Weights of a small self-supervised audio encoder (BEST-RQ).
Model: log mel input, activation silu, depths [4, 4, 4], widths [192, 288, 432].
Rows from block 4 of a small self-supervised audio encoder (BEST-RQ), named by matrix and row number. Rows with one number belong to one channel. Each number is 128 + 24 x the weight over its row's rms, rounded and kept within 0 to 255. All counts start at 0. Numbers have three digits each. After the name is the row's rms in percent of the matrix's.
After each channel's rows are labels from the 100 clips, of 14976, where the channel reaches its highest value: "loudest band" is the band of the loudest frequency at the time of the peak. Only what is clearly more common there than usual is listed. The data: read English sentences (LibriTTS-R). In brackets: how many of the 100.
# convs0: expand pointwise conv (model.blocks.4.convs.0.weight, 768x192x1), inputs 0-47
# convs1: depthwise width-5 conv, stride 2 (model.blocks.4.convs.1.weight, 768x1x5, trained with AdamW), a 5 kernel
# convs2: project pointwise conv (model.blocks.4.convs.2.weight, 288x768x1, transposed), outputs 0-47

convs0.253 114:149103150111137140111110100115123139095113178122109157134144133142141139127140118142125113117149105139148123176140148114182136162137135100096131
convs1.253 062:120162124148163
convs2.253 094:126137132130103110148103177127134138083141148124119117150133132087145150151128113108097136122169151138152155139117152150087115115079128118148130
loudest band: 500 to 1000 Hz (36)

convs0.730 103:118105159148101119138138124147117111118124083122101110090163102156151072125116166155113106160115139165177143108114103180130158140107102144124154
convs1.730 087:138139140171153
convs2.730 095:125155135119092107144114138112142139117148158172128130131148137141130135150132132170080139131094139097107069097139106124152122114118100121107135
loudest band: 2000 to 4000 Hz (26)

convs0.59 100:133163147132101106136153146147095107147131139150112151119132123148142113176085138155090110107109156152164133103153093182202135172109104104139135
convs1.59 095:122156140131172
convs2.59 090:133131117128114134141148114110114116130192125146130095160129130173079129128109160090118130117141062117119135084158109147119105112171123117150155
loudest band: 1000 to 2000 Hz (39)

convs0.448 106:147164084120137156102140135144123113123109133156125108130108140116109146140149150174160130119160151104173090114141143123097150132152085111172151
convs1.448 101:126136150170103
convs2.448 090:105092102111044115168107107171123138121142122159124141154121102165147103137148113170151112128106130086146158156160104114129160108142120122152147
loudest band: 1000 to 2000 Hz (28); 500 to 1000 Hz (25)

convs0.256 099:109121123171161131104181111134118150103138157116160126096134102146141137145090094156109102119132124116121126121137152123138143162148153138150137
convs1.256 071:135094106154152
convs2.256 109:155136086118152136106088135133103118115091173151132115069109141147136122098145154119130131182173145118120084130127113124148111115123170157116114
loudest band: 250 to 500 Hz (35)

convs0.86 104:090126131131116106072112078164080138157133139108112148157141151122121133120118176119162138095132090103155170136123099144140107138095129121134147
convs1.86 132:146097107101106
convs2.86 109:115119155128102139135152125115138112106119149153119114147105121098133129124099144140160072151169115110149103136184132108144094155131104131116141
loudest band: 500 to 1000 Hz (37)

convs0.428 100:105133144141139108144143119111132146120157129130056127140128135122118158113123123151129091045149129134175142156177096137140136167136117102137177
convs1.428 150:131127123082102
convs2.428 108:126133149116128100111156148143164144104140102169115144168154146084128138141133137120127136142078156126096091111098098127093117176140110128164101
loudest band: 2000 to 4000 Hz (30); 4000 to 8000 Hz (28)

convs0.129 093:118116117124130153176093111135156101167142152143117100097146105111106127108142125125164133124138169115128143112141124123167158189184148102157153
convs1.129 078:146152160137157
convs2.129 092:075141121125104138149155178110111129143142129156129108103095150128092097131072125154098125150145147119106139121122074136161123101132117125162123
loudest band: 500 to 1000 Hz (26)

convs0.232 091:105139095106132130098145090131126091088097145133133087147131144160116117114154081125112167089145144107103094069105150140110163140133118115128134
convs1.232 114:116141125173105
convs2.232 077:143133147107102136105116144081106156144096087105139114078172143144184122180083109141120197130156094130095147099136134127187156107128157155117114
loudest band: 250 to 500 Hz (37)

convs0.84 094:176126153134147101157129118119128162105161059104145167149173087133165100147117154151126170093116157144111072120167118104137161108121144123131103
convs1.84 073:139165133135164
convs2.84 096:142131117133150120139136145128123124167168135138092087098092146093107092116129107121167103113083108128149132131124117169158123100149139152121145
loudest band: 2000 to 4000 Hz (35)

convs0.288 108:154138137117087086157132121117140152146135156166103115171129152129108181140111149148117154118105146113086101123089133117130142144080159096134158
convs1.288 084:095157113145148
convs2.288 092:136117163076114161110125148115122068115099128153118093083117128158098120140110146156116151146127132123161134112123092140146113067090125121136141
loudest band: 250 to 500 Hz (63)

convs0.113 100:113103140161116118113122107140120126123130085165150140145121093085148131112149075108130143083123147085092115109090131115117108095110112161137149
convs1.113 061:126137136180126
convs2.113 098:143103098106137109131126089114089136114148125146147097102138115148157149123099139114088120172167146124168136127105141141135114116128143134110124
loudest band: 250 to 500 Hz (46)

convs0.558 108:163103152077094163106116155089127141117098121108154135164103088189109123124098115098111154136132119151136114119123142132120136120147146088117098
convs1.558 120:129136130133075
convs2.558 102:199143128073082149132124135160097145143111133149143105072118170140084141097139127130102087133132126128177131125179140136127134141120163144145060
loudest band: 500 to 1000 Hz (33)

convs0.272 108:108167119121108138124154167145102121097155068138111128137152150116120093158142159150097170095156085142100169128107089099173125153159136129144131
convs1.272 079:112108124156165
convs2.272 101:181119117132098116103130085135120127122108101149098119108128178128097113095115135106112112131091142085118147114160160075133146154135132046129149
loudest band: 500 to 1000 Hz (25)

convs0.259 118:112122140123115110086154143155093133118161186141150105143120072126142088124155148139151149108173135151141146128123127147126160118098092123116113
convs1.259 107:133127105160164
convs2.259 110:127075133126109151133105128136179135104143113161114138084135160131192158115160127125124116141122110128144106151149142149152127116128106166136134
loudest band: 1000 to 2000 Hz (37)

convs0.701 097:135127157122079092127107155124102115129108127146162099147136117161153180139104163133120105155152132137135139159138113092122112144129116135109131
convs1.701 078:111137171146145
convs2.701 092:111110137120166092109114117150128111090113117161161161123152176133122120130142116171110151115144079105145136090125193152125188159129124144158126
loudest band: 250 to 500 Hz (54)

convs0.246 107:123126131140186133109109128119098106144132127124129148121101166160141092061105139148123156061128128090152103137121151116118136150122110166130119
convs1.246 106:132144121084104
convs2.246 108:157142120126090105119158128150136116111122136110156107134169127127139149169144130098151090122138167139144099122121146119144109133136145142090165
loudest band: 250 to 500 Hz (45); 500 to 1000 Hz (36)

convs0.760 092:145107090088138123163122173127140105147135099121164139100134154162130123119121143145122142133109142140130128145160150103107093132104193091160097
convs1.760 051:145164154113148
convs2.760 094:145144130143120103177109153101110146067152103114104051120109131128114125136161160120105105098111130130175178144120149145118147168094149161149113
loudest band: 500 to 1000 Hz (37)

convs0.495 090:132112121155127126131082099135111072175129089116114123138150131102143093151087127097145115122096156143139139177111099126137068112162144115137099
convs1.495 041:152147135140170
convs2.495 096:108141117127156117134149143132115135128140144156144136109146132137142110174143119165092103146135165131126102124098152120135113148089167125100146
loudest band: 500 to 1000 Hz (34)

convs0.708 111:124117137137113134148140131074196105144146133170125114108046176140122118134121126143135110184101119101129149123128124120087148105116172125105104
convs1.708 139:113093137146096
convs2.708 097:082143119138148097113103118103118133160152121153119083123124090120140119103170131119122126112148186149132141175069111148045155097127176133147125
loudest band: 4000 to 8000 Hz (54)

convs0.678 114:109100108119134123139073147142117152144097188129132144115143129109098152117140129152102113119125145121094100130120125131119152180125121128096149
convs1.678 074:123110128168159
convs2.678 111:142130158137124147120122127170080074178140104106132096129157131130105095107120120142170090127139148118168117105177113130151136144102199126140152
loudest band: 2000 to 4000 Hz (33)

convs0.389 102:129113141137117108119179099156095124151143122118094144130136147163143113178121116144086152132147134123090137114147142106127170154146136145115097
convs1.389 076:151136146171117
convs2.389 096:163110113136152153086138123095113119096123157139081144120127133108135122122123110144142132150134146141118152108122134109143160142060071106131148
loudest band: 250 to 500 Hz (64)

convs0.518 105:170092110116127109095149179134123134138123100087171119138101142149154138135113143148130127155163163129143101158103108149138132098196082141115110
convs1.518 072:157161129123097
convs2.518 110:083117102161125149116121088097144136113108113173091174146119090131129124144131090101148130173120132115106106154131147128091137085102154136153151
loudest band: 1000 to 2000 Hz (27)

convs0.588 096:127133134122104100115155124123080097142096127156104129134117144112128150151153132099096154127116129097151149127140175156137114098143135147132175
convs1.588 089:122153169137150
convs2.588 090:112124117132097090094112146146129088116135123104083151147137127149106112117142140100123115157127120133072100108115095170139129147148060104131127
loudest band: 1000 to 2000 Hz (34)

convs0.680 111:113133128131142106121143116109132128121135121128165084104144118087099142165167151133158150092114102126141139158137105118130125098127165148132128
convs1.680 071:118157121136171
convs2.680 098:120156123134138175073160140087118133139156153101116163113132168139188062142090152145112139153128150089105144138147123120142131119123085142104124
loudest band: 250 to 500 Hz (55)

convs0.763 105:120131139145130074149123147166147150135117198130077107155160138147098169132109120102137132098172122109150095158165120089097126115134117136137135
convs1.763 085:129092143158150
convs2.763 107:147118152094142142146160154118089132097117128141117117146123139147133111155163119125131118121134147140127118122145157138109123130120126126093061
loudest band: 250 to 500 Hz (56)

convs0.767 106:166119156161166117121110182177164141135124180167131112116143135113144132150109130096156178106121177155108095121120108106148147112097115124080094
convs1.767 078:108125177131133
convs2.767 114:091128177129091094097109094119173165120134118146140183098092135133165132103147158158143134113091152103133132103169088115133099125159122107144132
loudest band: 2000 to 4000 Hz (39)

convs0.139 104:131131154139131131129167113156127145160078098130137109086143117120093140146161113122125103145147091108130096132105140130135119158121086167107151
convs1.139 117:118131118084101
convs2.139 117:084086124143170134128105109109119122124132133127129118118143106172139158127120165129106172118156110117149111084150097133126134119153095125128101
loudest band: 250 to 500 Hz (36)

convs0.62 102:160078117104135121099108157122149137141071132135100133152093127119123110117168109189109175147144113127123137138113144136126120110101160156109161
convs1.62 090:128085108129153
convs2.62 099:160127156121114123118119134109117113093105099093064162114108102119142090147147104143111159113115149114155147162160117139125152151145136087141150
loudest band: 250 to 500 Hz (42)

convs0.566 107:143121127093145105149122110092130094110157107123132166148122147106130099099132111155083103107129153105124116124148132133147139094098134141080140
convs1.566 111:129138081150139
convs2.566 098:141097125132121122112097131107114123127133104131112095135135113123100128133149145140105135117147133119147154150152184120164126065168126174155101
loudest band: 2000 to 4000 Hz (29)

convs0.23 095:108088107120170133130110156160142099105164116110111126095069137155123117148145168146138145164118130090106105116135107171117173144126150131136140
convs1.23 090:108118080135125
convs2.23 092:126116129105145120068125129115141149112112129117117162117122101140104134099099111114097149159132099133146085145099167123123190132161152173133130
loudest band: 500 to 1000 Hz (30)

convs0.628 080:105135127159083136174121096116146112061197131104135099134088133109133174171159142098166090157084094117132119143160150136108108140146125094169158
convs1.628 046:153167133145148
convs2.628 091:081152135155144134134117173089144099146142113119121129100152078127121113142092141161082160109111133130145102135140116131109166159125133134127096
loudest band: 2000 to 4000 Hz (32)

convs0.279 093:146137105144124135105165085119147089067100158150133113146140126160140128152178152095136153134100166156166145118099111149098133092126156101142131
convs1.279 081:156128116172129
convs2.279 091:135155151180117148133115108136131134167168130120144091150167114141141175101118129115139106111130123085129138087065146165152106156104136131137128
loudest band: 1000 to 2000 Hz (56)

convs0.635 077:133153168129131146105108126127110122083131109127115156122067116116112132131144115085119110149157116111139115157139136184116118134146136141094086
convs1.635 128:111112099098103
convs2.635 087:127137114174104138093117121108150125150146111127106127102166115115125145114165104186153136128105123149119098083115135153100104099122151187137136
loudest band: 4000 to 8000 Hz (31)

convs0.83 105:153110144128172165149117112082113108076121156120101114125113130136108122124164140136132123114117088132127141112130135182143140154090113147129127
convs1.83 076:098131152152157
convs2.83 109:135184181108131112161150127141133118107143126125131109111093138116130134094109091142126104150147129123135137101130140151146183136139117169150122
loudest band: 1000 to 2000 Hz (61)

convs0.105 091:089152129140181125176115119130140136109129092175124128112092095110151137149118170146131129103101121121141150138118122107101153147097142151120114
convs1.105 050:153153117167129
convs2.105 094:117127104153100124163127129148126128100106174138094154163140092111136116157110131143107112164132144126135112174127113104083125077119109151142156
loudest band: 1000 to 2000 Hz (38); 500 to 1000 Hz (26)

convs0.266 095:112134114147096133139143103139131165104111140123134094122103117129150130098082139137127129097131133092163122107134159136161145129088139129103131
convs1.266 090:099118140110089
convs2.266 108:118133162100128110142110141159101110128134161065128118150106061120107141147141120089132120139127142092122120101173117158070102138126112142179104
loudest band: 250 to 500 Hz (51)