A small self-supervised audio encoder (BEST-RQ), trained from scratch.
Data: trained on read English sentences (LibriTTS-R), 15625 training examples, 27.4 epochs.
Rows from block 9 of a small self-supervised audio encoder (BEST-RQ), named by matrix and row number. Rows with one number belong to one channel. Each number is 128 + 24 x the weight over its row's rms, rounded and kept within 0 to 255. All counts start at 0. Numbers have three digits each. After the name is the row's rms in percent of the matrix's.
After each channel's rows are labels from the 100 clips, of 14976, where the channel reaches its highest value: "top examples" is what is common among them. Only what is clearly more common there than usual is listed. The data: read English sentences (LibriTTS-R). In brackets: how many of the 100.
# convs0: expand pointwise conv (model.blocks.9.convs.0.weight, 1728x432x1), inputs 324-431
# convs2: project pointwise conv (model.blocks.9.convs.2.weight, 432x1728x1, transposed), outputs 324-431

convs0.33 183:142076153131131092133135135146110116160129156113117086104127092159088088175132100101127100085110122104128121136128146149138108125138126160104156140088083132097145102118167146157128133126115156128103104130129140139127120098101113101142146122137147145110146117121100094124168111127136120123155113160074109163161130130118166121
convs2.33 188:119141140179106140126128125153133114129046125149144127133106146110094141167124140141160114118115106128144148141113174142160136113101132168147137153145136124146119117102080148136175137120064104135158135153148112173141144140153108141130123155131138148168136119108140142109126158145143123145122149124117143132137142094150105102
top examples: the word "the" (81)

convs0.399 039:111176096092149144154150136148107126124115114113135142167133113132144120130132144136147111155093136110109140140128097170083106136095074167107117117091121149089112127102094106142140134152135158119163110132096113113159091165144112128138122145129114133143123128125116105160140110130100137162062167159148101110129122161108116143
convs2.399 029:129151137135101114128103122130130094099132148120142094136125146161154139107130094157112154122108066112096124104127098098139145122133108134160086140098119150107087117131124167130144164138150145141148162154099133166136146110118175128144147110122118119166147083127152129176115158112131174118123138149136130088126124122129092132
top examples: voice: male (81)

convs0.45 175:090155146160125104129129127148121137117104124095107147130122106132122127120082123136140099116149079102123088107114133146119113146151098093174128141104168134134127104127120120150134114085106175131123157153126124110091120100108108140087114150134112116111173144118104155084118139095129139134115143115094154157104137175131107137
convs2.45 170:154146157065145149098145151111105119069097131144106096150096106121138098125085161096141140113107125136112183125105129157155132159115120122107104117103111143140133123143152153137103109113146157112149125110141128125121130101152126114155150113119105144131107112089127083112135133128092125127106115140136148142123117123096119136
top examples: the word "the" (76)

convs0.162 048:144157121125092134132119094100136139136108148111118168147118093101197121144113142126148106134122104157137161109165132163098137112176090149165148149077096144086134115138085118123129128129114179135146138137114115112121125178137113148120155122137116120104141157150142095177150133115102110130090162127153113097118149140113116117
convs2.162 065:120109126122102135101122120155124100108140116117154123108133168150167099122139103151116150154114081141096117092138128099153125153119108173158091133147116173102088105124123149120136122116167132177111143113136137139107141125115131129122132116141129122172134102111122106162090124128123144095110128169126115098135105139111097112
top examples: voice: male (84)

convs0.610 050:127129118107043122105160142099086121139141144116102106123146074090162108109108109139106113127125142189134137122110124137086108104159118105138147094108123126130099104131117106076075120138064154109137120108082100130092143104153118126154133087163115111087120129116177116102116146149130113107125090142131129120129118117093131145
convs2.610 085:128135138131134121147128164105128127149180106121114135093141118131154122150121152140119124121163127167137129135093113113158122114119138146132126111106103119112131116099149100089127096110138122132138153143099141108137129121119119111132140097144119143092158127120152105131122093154143153132139108120135133110143110119097162128
top examples: voice: male (98)

convs0.7 124:137139114146095146080143170125147103122135112124133125155147113134145119109126123131113135154124127126158095078140160083160137146137161077151175098146138165123096128105144127136130098076113124133124124129130122093110157081110145120101134132109133096091120113174120097100143123151099136116118125124091115074146077124181096154
convs2.7 126:158120133124145133155116100127120127162107146117096145143166125127166081157129168099143142108135130145139117159159154076107116140161114149115145122121120117144134150120139115151141153159148160114086125109118093138131098137109090118132124110173124136157095118142117126152110115099128111137100126081137083138113142121130113101
top examples: voice: female (99)

convs0.653 048:130174133117136107142128094106129127139138152126122132149150098106157124143135107100092128098082129121128148123145127072116157119127117126147139103104147116136110119126113108118085132076145130099115124111122137126134141144133168105139133104111115166122101139136121120153088128101128122134128155097147123124123149143165111096
convs2.653 043:156143138139146136134130140120141120150145126123105155111137113129141148154127191139101131111121118150136156130072114097171132080133141154116130103102078121118143110112149127121125105116133106114147135134097167110141123144149116143122130097124130149119161130133136126104136131154130121130134150109101140141149124127095148125
top examples: voice: female (95)

convs0.125 159:153086132142127092119122135155135154224121158149122131108101118172147103135136122137081157160153143136111104116126100143151155126153133113181162119120113167078069173166121106174085117145135138147130119117158183149120148126105124153124092162089152142184150118161161137130159134123149156175138109140127126123145179140139158148
convs2.125 166:167128114118122128084127097146135102101112130107115158137131136135139156064132121135135108167109099120126109136116175118117144137156105153134144146174117156149114108195172128133141153121113113158105113107121103162074155117167143143147103108116176135120138116089111148111130170108111088148112126163121126118135105160143099115
top examples: the word "was" (52)

convs0.511 175:110131168083103114093145136113122168094112130091130158106111098102091096095122159095128141134148100130125118146082142129167141132108150118115148127169109132150149154119111124143133114104132134130138128137159190136112131141116117098110192131082112155175134177128109158054120160117101102086123136092102114119114141121120148179
convs2.511 195:127116159123148102107132135127148155141125087120145121115124094098136131115121110100124162130107095149111184131104115086123152104100167127151153142135126145120154144124135121171094130107124096114123112103143116149099114113121132131140138136126137121141159120138131130140108139122116173125113126130145093133151122165121133133
top examples: the word "she" (27)

convs0.435 115:126136137143107133159138139147118146127142104090148132139115153115123135131068127151118119146157164128146127091126140131106099094157157121098131118127167136105124075127112086134111134115098147151127128115156130091098082130099095154137098120184095147083129136112177131138126152094117094154138077107142113160143117159147137116
convs2.435 107:139131145159130160130149136137081103127130119108138115147142124135111103118137114135120120150096125139128153098118123115116149114120106144147094129135148145108111112120104136160132155146135104081173153153133145121160108138115155124122166168109122140121130144127141116136110134105099122151132141149104116138101138115140135131
top examples: the word "but" (26)

convs0.127 150:141121149140099092183102132094124112140143119114172114152131141144130151127140122136178143104133117164147135117130108111114136136160130122097115128112164160206119125118144106134127121110168142119104135113132126085135116142127124140089176140115189117100178106103134134138100130091131124104102111141117135079115090123123133124
convs2.127 158:157139132148129127136150079117100164148136137125132142121105138140101158134128168094149128134111139130163150134132124111144146095106128131125150122115151078145090145141129132100138138107119161116146123129097136170183128123115143139131145130088104134131146144124128109122135087163124152097123173156119146125135129100114115125
top examples: the word "she" (30)

convs0.346 091:151102107129126100129120147104151126118112110146093141128131144136134083137128125091141127136107137128076155125099150097138121131106117177054142143127138063101096106179134119098130108146135159101117127141162088134130137120112116138120116123123150104147134104127106114118163108109144111161140130110134106179114141098124164100
convs2.346 076:115103131169136136131137133131105087110107123099129119124125135116134163117174142099141129148071155137123129116139118083115152125110132136094082115125138133102130134129152119118142130173171163107124149111129176102171165158093103115101154128091120125085137129128115152115135109149147114140151137115130143141113160127126160134
top examples: the word "all" (29)

convs0.664 151:099106133101092122175139115128097145085108151151125135108162151121133109148153052127119083142118121182118111095123126154154127117127107160099087069171129146124116144096165122106089146146143129136114067110126113100085115141121106153090140088142138110128111137103130105135145144134130103138123146093142129145111128097097151124
convs2.664 181:100127128133135134155125128101114151112145145129110172130159137106087114138105114121144124147130113111109144164120169140115190115092129108147136137068130146129178147154124133098117101144173110126136133132127104105102167144114106161112213108146150072120139122128149143130139133110143136146147102142118083139120109142116141107
top examples: the word "said" (25)

convs0.289 024:128159133114110127112142105126132132148112145115143160163113087125183115129080119123117123156120049131079163115145120140101123121124093117148128136107091155099102123130077117117101152151110156149141146150113139096115130150158102125121162102161140145108137154096160140158119135115105136111071150156170105094125152130109138156
convs2.289 039:126118126119094132107121117141121106107145108103150129080136170145154105130137101165110155157114083134091113107136128109144109142108111164173088137142111171103071108125124141114137125133158142170111152120119135130110150128098125126122143109131129118157149091123124117173087122131123147103108132156136114096140108121098104107
top examples: voice: male (82)

convs0.537 075:132121101138113147139137151080124100162133141101133141152129102125149114104168140126104145142094131177156112170125128081101115102167140122148117141115125152115133120142109122113117145135085118066117123163090108128105123154177120122162109113189146123082119129113144122115136145079089131146166135113107113120124095105121115134
convs2.537 074:130148141152138138156125163094124113128172131110127140116142109131164138132151157149095142144170132166153128113111083133152122097128139158133124127106088126109145114089158112120122119132127108167149112131119150101138136128141142129140128093115117141095158109115130096121126112152149124129173102112148146112107104144103131132
top examples: the word "to" (62)

convs0.641 060:122168149096129145165123108087128107152114177162109139150166105084129131103117091103099121151123137120095135178154104130134149145120140156175123084130141170123174158097160087187104083118146156140121155138147101124154148155146162139158105096122171175110116127127101116118153110106090130147125154086142170081131126136119098147
convs2.641 055:154148120135143114143136137098115138099123135132119158129158124119125134123134158119148142096152137154120128130135125139123129133144145141145138097147110097126126117134175135141142124124128141097125130135122096114099119103148103129105130104150156119111142098118142132122129140123140103118097104100137169128133110133150103117
top examples: the word "said" (31)

convs0.532 051:172144111127112114125128144076121138118121117099106120110157076086156107133086108136074094093084145145109134124122137084115152098152098127128130099102142118132113096100144139090095111159110113101162142144123126127097104126148112114176138073145111122126127140116149088108095118141118128115128098131160104119129115143152138127
convs2.532 097:136135132138126126147144172110129123154171112121118145088140109133147133151124167142121131121164122160142138134099107103166116107123137158126118114113096129109120106096148105087121089113144125133149148141093151112130127123126118106137136102135120141097156122118146091138121102153151149131145105120131130111134111126099166139
top examples: voice: male (96)

convs0.577 117:148090118114136109133130109111162190137104126103132167115121117167132093091146173122184112138148142134071143115105122085096131151098142155125183140153147143146114138154116099125099118135112116110135132112162117116137141132144108141126135117148151158146133145141142117136151143102151097170107123104131156114197163116161168112
convs2.577 103:115125131123120125128141158117129145122079112091122157161094140095162068090133115161121148142115081148151123084147086110142123124127143147125114113110143119094095136133138100100131140117109156151152098128131178132135110106097134150082135139103129102137117106154109125114120101123164126142100121147135158121138130085104127135
top examples: the word "said" (32)

convs0.409 099:156139114092113130145140109143115133105126169098146125152085090131164137103133128126170157134113130114136198158160159142131103095181178157126114092120153080140159112111131133121121118159148124094158152083153151108160116125131161180146124123109153123112105144143102123176093124129135124149149096102116110178130153129119132112
convs2.409 095:066098088122134122128126110109165100120100140139107093117112115130140152097138136098121176127123166106129133144166111137126122109157131139134101156096159138128140124132088127133138087122123138112089111079134122144120157138130107132144138111125164157103113136110105165071123184101113137158140130120122141114119123110145104160
top examples: voice: male (81)

convs0.298 130:161112112107149127139112175145155126071142107172120118144088130193171158101138123170150117150134153078124128139107138099113098149142134149171128127114154123182113126132119109139075094132130113163092139144109135159114139112149129145158180137112087101152112113132156140122109124099106112186144143121121107140137168148129103086
convs2.298 118:154103114088122125142124098121154068143099124158115091060087133106110163110131109118131139161099123123099100133132097183120121135144093122145127161119107146123119138129143142101112148144117088138143115123126171133121114119122143127116112120117124140166114106142116132144135126126135111152092133129119129149133133094161118127
top examples: the word "said" (55)

convs0.547 062:128132092128073106137157138080097116165140129122088137111162070084174142096098146134111103150078093171156161143111108136103130093134106112159134098100154090109104139117104129122102152146093159119157104137118088145110144107123099144147128100117125090096130123127138097109116131145111108104114133099107135130129115158136117127
convs2.547 099:130139130132120125140130173101139124142160124124114145093133116117148129140117146143113129134168117164133137131100112119160119106129145153143124109103101120121141118097134099094120104111135116139140158145092157113134123131120132113128144093134112134099151136122158107131118105148146152133143100118117125122136109116099157130
top examples: voice: male (97)

convs0.82 029:134142117101113139141115092102136144132087167124124178140109101091202126131100111110130100141103090147120158112158131161097165128146101138139133133077122129105132117128084123133121126144109189123131145157093112128108099180095108143135151122149128124104146176152141113156134142109122122127096154141146101106118127127114125113
convs2.82 052:122120123115098125103128127153128101109139119109165124107125160149169100117130100146119143161114091143095125088147130106147133145129114169164090147139108167110100103130135154132138136118163136174110152111135135132108145135117134122113139113134130128170127088120118109160093122131119146098109127169123106098137103149112108109
top examples: voice: male (82)

convs0.707 145:142128111125086103154139170106098131134152111117158119155102124155157115147126084123143111124107103128111136119163114092124132107130108132179127147125137137109099121083116163092128145115076110171105142131116129131095154095101145136117141117159143134137124103100134136137114148164148126134137105126119079149129084058112110144
convs2.707 152:121110120106083162116102105119098131160155132149105088125168081146132104155138122113158170172131128126136096124108166125100092146105104154160127113136145135158154119148122079111139111134111133099097108124131111124148200149110153144112150111110129125104108140101171166149152126129128135101135106088164135110156156120108122134
top examples: voice: female (95)

convs0.491 078:138122136130085128107143115085102095115133120119118127144131077109139121147096115138068126120106124161105121115141126130086156092170095123148118123090135145120097081129144097088095119139094084073170126165086141141131116151168128123157132110173130124103137123152144110106085118138092116115124107114159110117134092124130126134
convs2.491 136:135139143135131136145132169107128123149175120120121142086134115130149124151122153144124131123164127170148131123095106113168112106138137151128128117106100109107128110090154116098130092104138114139158147139102146121122132126130120114132146107129122145095159133118153105137125107144146140131149096122134119121130109118099147143
top examples: voice: male (94)

convs0.314 083:175140145095109146167121111133068144127166142146167167153142125115135155147089149139155173141155135123122117123169183120121093101145124120110135109116133139174123090102166127142116143130122124144120167099138180144165110092130136149146107115156093113139122125141184109124130142124092094142091145155161170126126116114118176141
convs2.314 073:110125143135100124085131122146123113112113139086158116100144174155185119137139096164119103159102101148140099106129143098131127136129125161149091135132147139095100122124120145149134143139157107160112145125129152146117149154148115133129137096136156126158121108134119114147112115105119164084139149160133135109147114157118107113
top examples: the word "not" (57)

convs0.150 032:112154122099123158166134138107098123145093171122082137122126100091194119113128141106082063128106129146147157057142100180109183124123128155091164136104105113128093140123078135141140134134102160122096122164135105164138132144107090132143139121146126107124129160132140118119158151129126139146144126128136103117142138118126148101
convs2.150 035:147144143143117134088132095150153140110109109102116162121128169130168115115149128173115133158101089165103130104143127118129145141109115153146090146131132150138129111136120158135126152103154122171122120117125120150105157135130126143130145136152145109157146081133105123161104144114122113113082150151128119095113104132120103121
top examples: voice: female (82)